python train.py --arch="wide_resnet" --model="image classifier" --dataset="stained colorectal tissue patches (NCT-CRC-HE-100K)" --train_examples=90422 --image_size=32 --crop_scale_min=0.5 --horizontal_flip=true --translate=0.06 --cutout=0.4 --targets=["tissue"] --num_classes=9 --norm="groupnorm" --hidden_act="leaky_relu" --weight_standardization=false --depths=[2, 4, 2] --kernel_size=3 --stem="single" --avg_pool_shortcut=true --widths=[96, 192, 384] --loss="cross_entropy" --init="torch_default" --residual_init="none" --optimizer="adamw" --learning_rate=0.003 --beta1=0.8 --beta2=0.999 --eps=1e-06 --max_grad_norm=5.0 --max_steps=40000 --batch_size=192 --epochs=84.9 --lr_schedule="cosine" --final_lr_fraction=0.05 --warmup_steps=8000 --weight_decay=0.09
Rows from block 5 of a small image classifier, named by matrix and row number. Rows with one number belong to one channel. Each number is 128 + 24 x the weight over its row's rms, rounded and kept within 0 to 255. All counts start at 0. After the name is the row's rms in percent of the matrix's.
After each channel's rows are labels from the 100 images, of 14976, where the channel reaches its highest value: "responds to" is what is common among them. Only what is clearly more common there than usual is listed. The data: stained colorectal tissue patches (NCT-CRC-HE-100K).
# convs0: first 3x3 conv (model.blocks.5.convs.0.weight, 192x192x3x3, each kernel summed), inputs 128-191
# convs1: second 3x3 conv (model.blocks.5.convs.1.weight, 192x192x3x3, transposed, each kernel summed), outputs 128-191

convs0.172 088 [ 75 102 125 114 122 105  98 120 105  83 121  92 131 108 107 139 154 124  82 136 123  68 147  75 152 157 113 113  88 109  80  99 100  89 136 143 129 116 115 132 131 128 114 100 108  82 120 119  86 152  98 140  97 106 130 109  93 120 134 101 143  79 143 132]
convs1.172 092 [103 191 138 124  99 160 101 139 139 148 128 103 160 131 115 143 117 206 135 132 106  99 119 142 146 115 105 170 148 123 120 163 150 121 121 124 141 111  80 123 105 129 129 120 159 119  95 162 117 117 125 156 125 114 156 126 107 172 103 125 110 102 187 106]
responds to: tissue: adipose tissue; tissue: debris

convs0.191 066 [ 85  99 134  92  95  95 112 111 137 130  94  88 105  82  97  94 116 109  94 117 111 120 140  79 133 124 149 129 129 106  96 134  88 108 117 136 140 166 149 125 141 187 115 128 100 172 152 138 122 141  80 163 128 110 134 109 140 106 178 105 150  78 146 109]
convs1.191 080 [108 107 128 126 122 165 103 138 152 157 142 146 190 149 137 190 127 154 155 155 142 155 130 131 153 109 143 103 154 120 109 157 179 118 136 123 118 121 142 110  95 154 103 142 138 148 157 141 115 149 158 141 150 160 140  95  94 100 130 140  95 166 133 161]
responds to: tissue: debris

convs0.33 083 [151  84 114 143 128 100 107 112 135 107 133 105  87 142 126  59 104 102 130 114  97 137 139 101 119 129 117 139 108 136 115  96 135 152 111 129  96 133 118  96 114 110 122 121 144 107 149 118 115  95 124 132 116  98 102 105 131 121  93 138 124 107  88 144]
convs1.33 092 [ 87 123 140 105 137 160 183 134  82 132 126 111 143 128 132 154 125 112 151 134 166 128 142 104 150 129 102 156 162 130 110 129 124 109 142 100 130 143  74 149 125 107 160 122 137 109 150 150 134 138 121 142 140 154 133 143 162  89 159 123 177 166  98 114]
responds to: tissue: adipose tissue

convs0.163 074 [102 121 128 128 122 134 102 121 138 110 132 116 126 118 108 123 168 130  91 147 119  81 166  90 195 122 110 133  95 154  79 122  89 111 124 117 145 100 125 151 133 113 111 128  85  99 119 117  93 126 113 145 117 105 149 111 114 120 133 120 139  72 140 127]
convs1.163 081 [ 73 141 151 142 117 128 118 114 117 131 118 131 137 109 107 118 107 172 144 121  94 105 123 129 135  97 124 160 196 147 112 154 174  79 121 117 120 161  94  85  72 120 119 116 166 158 130 144 131 122 120 154 115 134 158 128 100 158 143 119 106 135 131 101]
responds to: tissue: debris

convs0.49 180 [151 128 113 129 139 108 113 142  90 110  92 121  75 106 116 123 110  87 116 115  96  99 103 121 112 100  93  99 133  83 102  96 117 123  59  96  80 113  95 127  61 161 130 100  71 127 123  85  97  88 130 107  93 103 110  90 107  81 104 102 131 126 118  87]
convs1.49 152 [109  68 117 117 140  98 116 146 114 143 161 127  92 131 131  89 151 134 117 134 173 129 177 161 151 177 170 167 111 150 100 102 118 118 124 134 125 158 182 147 135  88 151 115 154 118 178 144 146 137 134 112 174 129 129 113  96 168 108 149 122 118 119 136]
responds to: tissue: debris

convs0.93 125 [ 97 102  88 142 107 112 113 143  97 138 113  88 135 131 124 141  87 118 151 146 105 125 120 153 184 109  81  74 118 122  83  67 112 122  98  90 101 104 118 131 113 149 136  98 116  95 111 152 144 145 112 139 128 131 115 146  95  71 122 116 150 160 111 123]
convs1.93 146 [137 152 160 169 146 142 121 131 124 112 146 130 161 159 138 125 139 137 158 140 107 163 123 125 137 127 115 154  88 143 151 132 141 124 108 133 160 134  82 127 121 134  77 106  91 107 134 126 173 167 145 164 106 127 126 104 125 170  84 116 100  93 110 120]
responds to: tissue: tumour epithelium

convs0.133 146 [ 96 151 118 128  86 117 130  88 133  58  99 108 136 117 113 120 109 136 129  81 119 142  90  88 110 139 135 140 131 109 127 138 106 134 138  87 108 132 101  93 153 155 142 124 129 124 119 130 121 113 106 122 136 132 132 162 162 150 147 106 154 120 103 127]
convs1.133 155 [106  70  96  62 100 138 129 127 117 118 106 142 138 132 130 109 123 117 148 148  84 124 140 126  67 134 119 146  96 115 112 141 130 139 122 139 129 139 126 125 124  96 119 113 146  95  92 153 129 128 142  96 130 157  93 137 137 120 127 121 176 128 102  98]
responds to: tissue: debris

convs0.9 080 [138 101 122 123 144  83 109 128 104 117 130  76 103 138 108  98 101 126 120 119 109 141 122 110 114 112 128 108 118 112 151 133 111 142 139 134 132 122 123  71 129 141 103 138 130  92 104 126 133 136 140 129  95  99 135 109 137  99 112 114 124  66 118 150]
convs1.9 087 [105 127 140 140 141 150 161 128 100 141 119 126 142 139 158 156 126  67 135 125 124 141 126 131 138 136 122 123 158 142 145 122 157 164 148 131 133 152  98 126 124 123 173 153 121 109 152 191 135 132 128 105 141 195 104 145 126 104 187 115 149 139 121  87]
responds to: tissue: adipose tissue

convs0.183 137 [163 171 141 154 132 110 147 155 107 115 120 103 125 156 124 151  92  96  79 132 123 134  80 138 195  88 137  80 148  75 133  96 142 129 106  98 118 114  94 116  91 152 125  70 128 135 153 101  78 102 111 139 112 117  85 125 107  82 165  91 145 121 114  88]
convs1.183 156 [142 104 106 113 144 114 110 118  98 148  98 119 126 144 121 119 116 136 165 150 173 116 161 111 120 147 176 159 145 154 144 135 123 109 111 152 122 142 213 158 151  96 142 140 127 140 197 119 172 145 190 136 146 160 142 112 119 160 109 149 103 135 127 121]
responds to: tissue: tumour epithelium

convs0.78 094 [124  90 116  74 147 122  91 158  97 118 142 149 128  99 108 113 111 107 135 140 116 133 147 176  83  96 132 142 101 131 128 134 110 147 124 112 153 136 183 124 113 141 112 154 192 119  96 122 146  97 154  72 118 137 147 153 190 113 132 112 167 116 123  72]
convs1.78 116 [ 95 137 147 165 156 130 131 134 116 121 109 134 172 123 133 135 131 152 151 148  84 155 100 120 130  85  92 151  94  85 114  72 153 129 166 117 141 122  80 129 104 115 137 113  98 131 116 105 148 158 154 157  86 142 141  83  96 126 104 112  62  95 117 170]
responds to: tissue: smooth muscle

convs0.141 089 [121 151 105 143 141  95 121 142 107 141 174 112 104 133 140 100 119  95 143 148 109 152  82 124  94 107 160  90 169 101 131 127 159 131 146 118  75 167 131 113 130 119 102 151 134 167 174 108 147 120 151 149 127 113 118  78  96 110 170 125 137 172 130 139]
convs1.141 101 [162 106 123  86 127 155 158 134 155  74 109 126 136 129 131 124 165 140  94 113 102 114  94 119  97 111 118  89  75 121 108 135 128 162  84 113  91 143 138 123 132  99 141 158 138  61 153  98  90 103 135 102 106 138 125 131 121  93  83 149 161 138 141 169]
responds to: tissue: mucus

convs0.118 098 [148 127 114 117 136  93 124 133  95 158 137 110 122 135 189 126 123 124 108 165 133 119 139 152 117 121 175 111 117 113 139  98 149 139 149  90  96 133 116 121 134 135 128 136  71 123 161 106 128 102 144 116 138 193 132  84  93 121 139 147 129 140 136 125]
convs1.118 112 [ 89 126 129  99 114 145 118 157 128 137 137  88 177 127 140 175 122 153 112 112  90  89  98 144 139 141 111 101  65 130  95 112 104 129 131  89 123 104 113 134  85 120 117 144 134  55 187 119 106 131 129 137 133 157 151 124 123 102  93 167 124 152 120 141]
responds to: tissue: mucus

convs0.180 075 [ 73 159 130 114  99  93  93  98 122 133 134  74 147  74 119 148 159 153 110 115 105 114 148 103 167 105 137 133 127 108 123 109 114 103 119 171 134 146 122 117 119 118  97 116 134 121  83 118  97 157  93 135 103 106 166 142 105 119 167 140 133 161 144 120]
convs1.180 086 [131 139 150 115 122 148 143 130 130 106 112 157 146 138 128 157 130 157 145 157 148 111  94 125 138 121 126 100 108 145 153 156 115 119 108 126 144 112 113 118  95 150 112 120 137  95 132 126 104 118 128 122 130 147 150 125  98 142 126  69 134 159 161 132]
responds to: tissue: tumour epithelium

convs0.84 084 [121  78 140  94 104  83  83 119 107 119 154 111 100 131 124 102  88 113 103 122 128 165 128 131 127 133 134 116 130 145 121  94 132 128 162 121 120 133 123 108 115 114 117 132 150 141 121 157 103 118 107 110 100 112 115 113 150 135  93  78 127  95 115 112]
convs1.84 116 [113 132 105 129 130 110  97 131 119 104  66 153 120 154 138 104 138 114 156 149 158 166  85  85 190 122 110 166  93 120 147 104 128 112 183 142 151 137 107 134 146 154 166 121  78  78 108 118 162 161 121 148 118 139 149  52  69 133 140 136 133 136 152  87]
responds to: tissue: tumour epithelium

convs0.74 095 [ 85 136  97 105 102  86 101 154 138 119 103 118 138  96 129  73 134 107 136 133  83  95 166 147  70 145  83 138 129 123 160 101 130 124 157 149 138 103 147 120 146 154 140 111 138  87 137 124 110 114 109 121 134 139 122 111  98 115 141 119 101 137 150 124]
convs1.74 121 [109 160 157 123 107 131 122 119 100 124 135 146 144 133 112 128 150 173 149 149 124 138 128 126 131 120  92 183  59 130 186 104 157 101 133 150 176 107 109 138 156 136 147 115 105  50 101  95 119 154 105 164 125 143 149 120 138 159 102 138 127 112 130 121]
responds to: tissue: smooth muscle

convs0.26 088 [140 104  99 135 124  97  91  87 149 117 150 101 103 137 155 103 126  99 130 141 115 151 195 146 129 113 112 149 122 141 145 103 153 122 155 158 137 173 113  97 102  76 105  93 127 135 184 114 123 126 147 139 116  99 133 117 136  78 137 159 131 117  97 148]
convs1.26 104 [101 158 140 113 140 130 166 159 118 129 113 114 140 153 117 149 109 101 129 147 164 143 150  95 179 131 103 125 131 132 155 126 117 106 131  88 117 131  82 150 114 112 138 147 131  89 127 156 123 118 130 107 149 159 121 158 144  84 158  84 102 179 131  88]
responds to: tissue: adipose tissue

convs0.120 109 [137 125  93 114 149 119 138 125 126 128 108 119 157 121 145 126 120 133 111 142 133 111 125  93 166 120 149 116 142 109 114 142 136 154 154 166 109 101  76 117 141 149 140 147 141 142 131 137 101 130 130 141 119 164 114 149 112  97 128 154 131  78 141 108]
convs1.120 112 [101 106 129  98 117 121 116 115 105 161 136 121 111 116 147 141 109 153 146 100 137 100 134 102 111 127 129 123 125 108  85 109 150 165 120 122 172 117 152 131 144 141 111 153 153 141 167 144 142 132 108  78 142 151 125  89 106 145 116 161  96  71 168 135]
responds to: tissue: normal colon mucosa

convs0.86 092 [110  96 118 123 120 115  83 117 149 117 156 116 109  81 119 136 111 133 101 117  90 120 171 173 123  99 150 136 121 141 138 148  64 114 117  99 150 174 148 138 100 150 145 144 167 135 133 122 153 103 119  80 129 117 142 157 163 130 118 127 174 109 156 120]
convs1.86 108 [143 121 138 133 134 119 137 136 144 140  91 181 151 123 153 112 148 122 134 177 105 111 107 145 107  84 101 119 113 133 164  85 156 119 190 119 164 109 125 144 116 133 105 111  74 126 107 121 150 161 130 107 101 157 123  69 105 106 142 139  58 170  96 169]
responds to: tissue: smooth muscle

convs0.10 067 [153 122  97 137 112 120 148 115 137 104  94 141  69 157 118 100 101 128 128 127 113 143 120  63 155 120 138 128 110 106 126 136 116 144 140 107  85 144 123 106 134 132 111 123  98 129 164 110 128 124 117 137 114  69 128 115 129 135  85 181 109 133 146 161]
convs1.10 088 [ 52 124 111 143 125 154 157 113 103 118 116 118 166 130 141 174 106  80 134 132 126 121 145 142 167 163 150 140 167 137 125 167 146 122 127  90 117 144  99 135 112 106 120 120 143 159 108 154 138 151 136 144 160 167 131 153 141  77 195 109 170 176 106 111]
responds to: tissue: mucus; tissue: debris

convs0.28 064 [162 155 122 126 121 125 114 132 161 126  95  70 139 117 158 122  84 125  96  89 101 167 122 133 101 123 124 131 125 124 111 121 142 148 113 144 101 145 132  75 138 116  89 110 109 110 127 107  89 127  91 186 124  99 120 123 126 144 101 152 122  92  92 144]
convs1.28 083 [138 111 150 120 126 130 170 143 110 125 110 150 142 158 146 120 148  78 130 142 135 185 117 124 180 130 106 114 145 127 133 136 125 105 118 106 136 112 101 117 120 126 133 146 147 106 156 172 116  98 120 121 137 153 106 195 139 110 136  64 141 152 113 116]
responds to: tissue: debris

convs0.179 073 [ 50  93 128 105  95 117 107  89 110 111 116  77 101  70 111 129 152 116 110 126 119  82 152  82 129 108 108 125  86 109  80 137  96  95 115 123 147 149 144 136 136 136 139 119 124  99 108 147 104 136  92 142 126 128 131 100  94 101 136  94 128  73 124 131]
convs1.179 091 [123 129 141 123 113 189 144 123 121 130 139 138 166 142 148 175 125 162 150 133 127  95 125 128 121 116 125 101  99 134 113 137 165 114 120 138 115 104  96 122  91 145 107 144 125  94 135 149 105 115 104 138 142 134 126 135  93 118 115 169 110 121 170 105]
responds to: tissue: lymphocytes

convs0.46 159 [170 142  68  97 119  94  84 154 173 110 108 103 106 134  96 108 150 110  95 120  99 147 102 109  89 138 119 126 126  89 140 126 106  74  56 102 157 109 139 114 135 145  72  83 138 131 118 142 144  98 134 129  97 134 110  94 130 143 119  68 105 172 101 137]
convs1.46 161 [ 94 148 146 162 139 125 122 137 201 128 145 141 129  99 178 105 130 149 131 121 135 154 114 140 174 172 174 151 139 162 120 163 147 112 127 148 136 116 149 120 114 119 129 148 107 150 133 151 158 121 155 124 164 137 157 117 125 163 141 154 133 230 144 155]
responds to: tissue: debris

convs0.68 079 [100 101 155 107  73 101  84 130 138 122 118 102  82  90 143  89 108 117 108 110  89 131 156 148 135 154 139 142 175 129 110 110 146  89 121 129 139  98 124 132 115 143  84 127 110 143 139 138 117 147  86 116 127 142 134 116 121 166 113 127 117  99 135  91]
convs1.68 096 [159 125 134 150 127 126 152 127 115 142 106 188 124 155 150 118 128 177 148 160 123 116 117 131 178 114 108 200 107 135 167 110 107  90 184 145 202  94 131 107 155 131 161 118 100 103 132 114 166 174  99 146 141 152 146  98 115 196 154 130 131 127 152 105]
responds to: tissue: cancer-associated stroma; tissue: mucus

convs0.72 082 [125  87 162 114 122  87  85 127 174 154 129 126  88 104 136 104 118 109 105 140  88 105 158 152 122 121 144 133 131 125  98 110 134 122 140 129 143 115 115 139 118 115  80 133 168 113 136 150 117 144 108 122 111 108 121 129 129 139 110 133 127 123 131 127]
convs1.72 091 [143 133 140 139 141 145 153 137 160 123 116 181 146 144 149 119 138 164 145 133 102 117 102 124 157  97 105 169 107 116 159  98 116  84 189 122 213  93 118 114 136 128 146 100 115 107 127  97 155 164  90 137 127 138 134  60  86 171 153 106 128 140 123 156]
responds to: tissue: tumour epithelium

convs0.110 074 [ 92 122 131 157 128 112 126 124  81 109 141  91 104 120 157 147 113 101 126 128 166 126  96 121 115  88 163  97 117  91 112 136 125 117 125  69 107 138 110 111 103 132 114 158 118 127 182  72 133 133 142 134 151 159 123  86  87 134 137 140 123  93 153 116]
convs1.110 087 [154  98 134  79 116 145 120 165 122  95 133 125 115 124 140 116 132 133 114 106  97 122  98  99 130 120 100  95  64 128 131 107 126 141 137 105 138 128 144 125 136  96 140 168 115  54 142 116 116 113 132 126  88 147 144 142 134  99 106 169 178 132 137 158]
responds to: tissue: mucus

convs0.50 083 [127 109 111 129 110 121  93 134 152  84 126 107 108  86 134 109 119 122 139 101  92 120 123  75 110  82 147 138 132 120  75 119 104 108 147  84  90 125 124 124 112 117 135 148 171 120 110 158 124  85 121 122 137 114 127 136 105 128 114 120 109 143 153  97]
convs1.50 088 [137 123 126 125 137 126 157 125  67 129 107 148 111 133 131 125 133 133 144 165 133  90 108 117 186  94 122 139  80  99 152  58 103  81 184 110 155  87 103 129 141 135 173 126 111  74 134  84 116 138 150 124  98 125 139 103 119 109 141  96 127 125 119 183]
responds to: tissue: adipose tissue

convs0.142 135 [125 137 108 146 124 110 136 142 151 137 129 144 136 159 134 111 140 111 107 153 134 129 122  86 139 110 101 110 117 119 124  80  72 140 132 137 100 122  99 138 120 120 106 121 146 101 107 102  83 102 142 145 105  92  89 125 127 107 112 126 128 113 116 121]
convs1.142 147 [129 137 173 157 141 143 113 105 126 171 154 128 135  93 159 187 145 138 128  87 123 105 124 141 119 118  98 129  76 102 103  88 139 148 142 118 150 133 132 129 128 168 112 126 137 125 144 114 115 121  81 120 141 131 108 117 114 128 107 164 110  94 139 140]
responds to: tissue: normal colon mucosa

convs0.176 129 [170 151 132 132 125 106 158 129 134 135 136 140 148 126 109 104  77 131 158  72 135 164 117 129 147 125  99 121 125 135 117 109 142 168 127 113  88 136 140 123  97 140 168 164 123 117  97 150 143 130 129 175 104 126 120 175 183 130 108 141 144 128 175 118]
convs1.176 156 [107 108 109 103 119 129  89 125 101 120 133 109 123  95 139 141 109 142  89 101 139  87 131 155  78 134 160 122  42 114  83 106 131 118 118 111 129 115 135  95 137 116 141 127  99  45 134 112 103  94 114 100 144 113 115 103 104 149  83 118 112  86 136 155]
responds to: tissue: smooth muscle

convs0.177 087 [118  72 116 154 119  70 114 117 102 153 123 111 122  87 116 100 142 100  94 127 121 157 173 131 123 153 101 160 112 129 167 122  87  96 154 114 107 119 118 134 174 142 126 105 135  90 164 145 101 120  85 177 122 109 105 118 157 110 175 145 159  91 154 100]
convs1.177 098 [ 73 167 144 132 128 131 108 140 145 135 152 106 152 122 127 157 115 131 134 137 104  92 115 141  93 106 120 121 136 140 139 101 153 124 122 141 107 114 121 101 106 142 125  79 160 112 161 113 137  84 163 160 122 148 124 142 125 149 114  75  88  99 165  94]
responds to: tissue: tumour epithelium; tissue: debris

convs0.121 114 [ 93 137 135 144 116 121 117 125 135 129 139 127 114  97 141 105 124 109 137 104 111 147 116  48 156 126 104 146 132 125 157 106  49 152  95 126  57 131 122 111 114 121 104 116 105 108 140 100 122 115 131 133 101 101 106 145 151 112 136 108 121 134 137 142]
convs1.121 077 [174 131 179 142 145 132 140 162 149 160 163 162 118 149 153 120 149 152 107 148 104 150 115 150 115 153 162 132 144 175 136 141 182 111 148 117 129 155 142 110 150 121 139 125  81 150 155 174 149 138 126  80 132 166 121 118 120 151 147 151 151 158 136 115]
responds to: tissue: debris; tissue: normal colon mucosa; tissue: mucus

convs0.85 081 [119  84 140 116 128  88  94 154 113 116 129 135 109 101 130  64 123  89 129 132 111  99 123 132 122 130 155 138 120 139 126  67 109 149 135 108 121 121 140 139 138 126 149  93 137 103 150  82 117 130 118 129 103 145 127 137 170 122 118  95 126 125  89  92]
convs1.85 101 [107 143 146 155 126 150 131 118 177 124 138 157 154 151 162 136 142 164 153 150 114 157  85 124 151 101 128 201 135 135 125 136 153  98 174 145 149 141 113 132 120 124 140 102 104 138 158 116 179 168 126 153 131 133 149  90 121 194 140 123 123 109 122 136]
responds to: tissue: tumour epithelium

convs0.58 087 [ 87 138 113  95 100 107 126 143 153  85 124 115 134  84 164  79 118 132 141  89  72  53 134  82  96 113 142 142 149 110 107 109 122 104 150 116 111  83 133 136 119 139 126 122 104  88 108 143  99 112 103 139 131 154 110 130  83 132 130 115 114 136 158 103]
convs1.58 097 [120 130 140 135 105 121 143 131 109 141 114 170 116 142 129 114 157 174 131 140 113 134 121 126 174 103  94 172  79 142 172 115 116  99 139 113 185 114 120 123 169 145 134 120 105  70 114 118 124 173  95 122 125 134 129 114 136 179 113 132 137 132 152 148]
responds to: tissue: smooth muscle

convs0.103 101 [125 126 117 123 142  85 102 128 117 171 147 140 100 157 161  98 104 119 153 137 120 146 107 143 116 122 138  96 127 103 119 104 145 145 121 110  68 166 153 115 160 118 134 132 115 116 165 136 148  75 134 129 139 148 111  81  89 127 142 138 113 181 114 140]
convs1.103 108 [131  95 132  87 118 139 130 120 162 140 117 119 150 135 141 136 157 149  72 118  83 123 115 125 152 103 123  60  71 136  95 129 128 143 113 104 117 108 142 112 132 150 107 154 135  58 193 128  83 108 137 134 124 133 105 104 124  96 100 157 154 100 146 171]
responds to: tissue: mucus

convs0.168 195 [134 120 111 116  95  79 141 117  81  94 117 113 111 102 108  87  93 131 130 108 146 117 129 162  97 135 123 106 128 124 118 109 143 141 130  80 143 129 136 146  98 135 143 119 140 128 121 104 100 146 117 165 125 148 144 141 132 108 127 101 180 114 110 138]
convs1.168 155 [106 115 104 123 108 142 105 126 125 162 128 110 117 124 140 147 165 160 129 118 160  95 127 143 109 150 137 158  36 157  80 128 122  99 128 162 174 146 148 136 122 151 131 138 156  53 147 117 150 118  89 147 168 173 143  71  70 140 106 164 107 100 151 162]
responds to: tissue: tumour epithelium

convs0.122 109 [ 91 124 117 122 172  90 120 114 111 126 107 103 115 137 128 113 150 103 140 143 145  97 123 136 135  91 167 115 146 113 159 110  98 147 155 131 124  98 108 117 102 116 132 123 160 131 131 115 149 148 163 128 104 118 168 169 148  98 146 123 119 122 126 172]
convs1.122 121 [126 132 109 140 108 103 121 115 145  97 107 121 113 122 111  82 151 119 163 112 173 142 121 121  97 171 148  78 140 170 148 135 121 160 111 114 142 172 135 118 143 134 117 171 151 134 127 135 170 162 106 117 148 135 175 139 135 114 125 133 117 131 133 165]
responds to: tissue: tumour epithelium; tissue: normal colon mucosa

convs0.162 067 [ 43 153 123 107  89  60  96  95  89 131 108 107 148 103 112 127 140 120 119 128 136  76 151 121 130 160 149 139 117 126 136 111  82  79 157 153 148 126 124 118 131 123 112 123 109 105 123 128  84 169 102 147 113 122 174 121 114  98 149 114 155  84 166 163]
convs1.162 079 [ 82 153 121 124  96 153 134 148 136 141 132 111 168 132 146 177 127 118 138 198 178 113 132 127 141 164 138 127 133 130 174 153 146 125 118 137 140 161 130 117 105 161 144 117 156 116 101 144 129 116 132 140 187 148 131 112 103 122 144  84  96 129 197 151]
responds to: tissue: adipose tissue

convs0.151 066 [115 158 121 147  88  92 112 123 137 135 107 107 152  80 129 136 150 119 109 113 122 115 164 110 111 132 174 135 127 143 115 104  85  88 134 145 187 105 117 140 133 122 112 152 122 135 136 121 117 172  86 151 109  95 160 148 145 134 183 135 146  63 162  92]
convs1.151 077 [ 66 148 137 129 126 151 101 174 151 126 136 122 168 103 115 176 122 148 154 160 152  82 119 151 134 119 156 155 169 145 154 140 163  96 135 119 135 147 151  89  75 145 126  83 130 170 159 123 129 131 143 131 148 173 146 117 146 151 132  53 108 170 132 159]
responds to: tissue: debris

convs0.123 080 [ 97 128 152 154 131 122  94 154  99 122 126 111 100 102 159 147 112 121 138 140 150 130 108 146 118 107 148 101 139 129 121 133 169 163  74 100 127 162  99 104  95 115 120 151  81 132 155  46 114 140 148 135 151 151 109  97 102 145 179 133 137 108 146  79]
convs1.123 080 [184 125 140 113 105 124 142 141 109 151 117 167 116 135 165 115 158 136 101 132 101 108 121 124 111 116  98 130  72 126 102 106 105 143 145 126 127 114 145 129 121 131 114 150 116  67 205 129 107 134  98 117  95 140 133 124 138  92 133 191 175 131 138 118]
responds to: tissue: normal colon mucosa

convs0.95 074 [ 84  97 116 101  96 121  94 153 140  93 138 138 124 112 128  88 124 116 126 150 131 102 177 115  97 145 135 170 139 156 131  96  88  93 148  84 128 128 128 140 144 154 117 135 175 115 149 148 113 104 140 122 122 117 127 114 132 128 142 120 140  89 147  85]
convs1.95 105 [ 97 135 127 152 110 134 126 122 115 125  96 123 154 162 147 136 139 164 167 152  97 115 104 113 154  96 120 192 128 130 116 112 133 119 183  88 162 144 102 135 120 153 169  81  83 134 134  93 133 149 125 173 100 129 131 109 151 183 110 105 116  95 134 116]
responds to: tissue: cancer-associated stroma

convs0.27 076 [152  90 100 143 103 127 128 106 151 106 114 116 100 139 142 107 113 118 125 123 132 131 164 117  97 135 142 137 114 132 151 127 148 117 152 143 134 147 116  95 105 103  93 128 138 139 193 106 111 108 131 155 118  83 121  73 117 134 108 170 117 118 128 161]
convs1.27 093 [ 66 146 123 126 123 122 182 151 105  99 131 102 148 124 133 165 104  81 132 138 170 139 140 106 174 125 109 153 146 146 156 133 140 109 122  96 103 145  93 147 107 122 123  93 125 116 112 146 126 104 127 108 144 160 122 124 128  78 159 122 137 187  93  79]
responds to: tissue: adipose tissue

convs0.153 077 [117  81  83 103 117 103 123  98  81 107 113 130 118  92 128  99 158  97 106 136 152 104 173 104 162 161  87 143 109 147 127 100 115  81 159 142 136 115 134 136 141 122 140 106  93  91 142 121  77 122  85 126 116 122 133 105  92 131 130 134 143 104 147 121]
convs1.153 080 [ 91 135 131 125 131 124  88 112 117 170 144 106 145 132 103 158 110 140 127 146 138  77 143 134 136 124 133 119 152 152 144 129 146 110 111 145  94 107 107 102 126 161 123 117 127 100 116 146 106 123 139 197 143 137 111 106 106 148 118 141 115 115 156  94]
responds to: tissue: debris

convs0.145 091 [157 126  91 138 102  97 129 131 166  76  87 125 122 123  85 126 199 123 108 127 131 107 163 102 141 141 153 116 100 130  89 119 110 105 103 134 176  91 129 150 137 136 117 130 127 124 113 133 157 130 120 168 127 117 132 102 110 170 153 115 128 148 124 112]
convs1.145 107 [ 85 147 130 146 119 117  95 150 175 141 125 119 146  85 132 130 126 154 122 137 123 122 138 126 168 132 108 186 139 140 107 131 172  64 112 122 108 137  95  87 125 104  83  93 156 130 123 151 124 111 169 142 130 130 150 115 127 163 131 141 101 177 125 134]
responds to: tissue: tumour epithelium

convs0.25 070 [158  92 140 166 128  83 142 118 126 109 166  99  99 146 102 123 124 119 145 118 124 129 145  91 121  93 134 117  92 132 146 132 110 162 150 125  93 126 112 118 140 129 119 142 110  95 156 111 163 155 138 158 110  78 145 144 158 117 105 144  82  85 122 129]
convs1.25 085 [ 80 165 150 160 135 132 150 114 113 135 142 103 129 116 145 171 128  96 107 133  85 113 133 150 146 120 133 101 137 138 140  96 145 149 145 102 112 152 109 128 112 118 143 122 134  89 140 170 120 141 132 103 126 199 105 172 144  97 164  81 145 146 126 100]
responds to: tissue: debris

convs0.132 094 [127 120 152 146 134 108 116 142  75 132 167  81 115 132 145 140 135 115 118 155 148 116 133 169  92  89 168  88 139 110 104 153 173 127 145  94 105 151 115 137  99 112 120 134 107 157 185 102 132 118 150 149 151 162 108  84  92 113 169 145 142 110 147 105]
convs1.132 091 [155 105 125  76  92 140 126 149 130 100 122 130 131 125 129 129 140 139 125  96 108  95  93 109 110 115 105 109  31 116 115 106 104 148 127  92 127 112 143 147  99 106 125 150 131  28 157 115 108 123 128 120  80 145 152 137 127 101  87 148 173 144 149 148]
responds to: tissue: mucus

convs0.92 075 [123  95 133 113 133 112  65 113 113 119 153 116 126  94 137 106 104  93 139 127 168 125 133 119 158 119 149 152 150 133 113 117 115 113 159  80 113 141 116 118 141 107 106 164 148 161 132 138 124 173 129 131 132 113 165 135 145 138 118 104 118 109 127  73]
convs1.92 092 [125 133 120 158 120 115 131 117 101  96  99 157 110 150 151 119 124 143 147 173 128  98  91 113 185 107 138 176 118 120 149 102 121 107 189 114 162 135 108 126 130 124 173 109  80 118 148  69 139 165 126 134 122 149 136  97 125 187 163  78 136 114 132 100]
responds to: tissue: mucus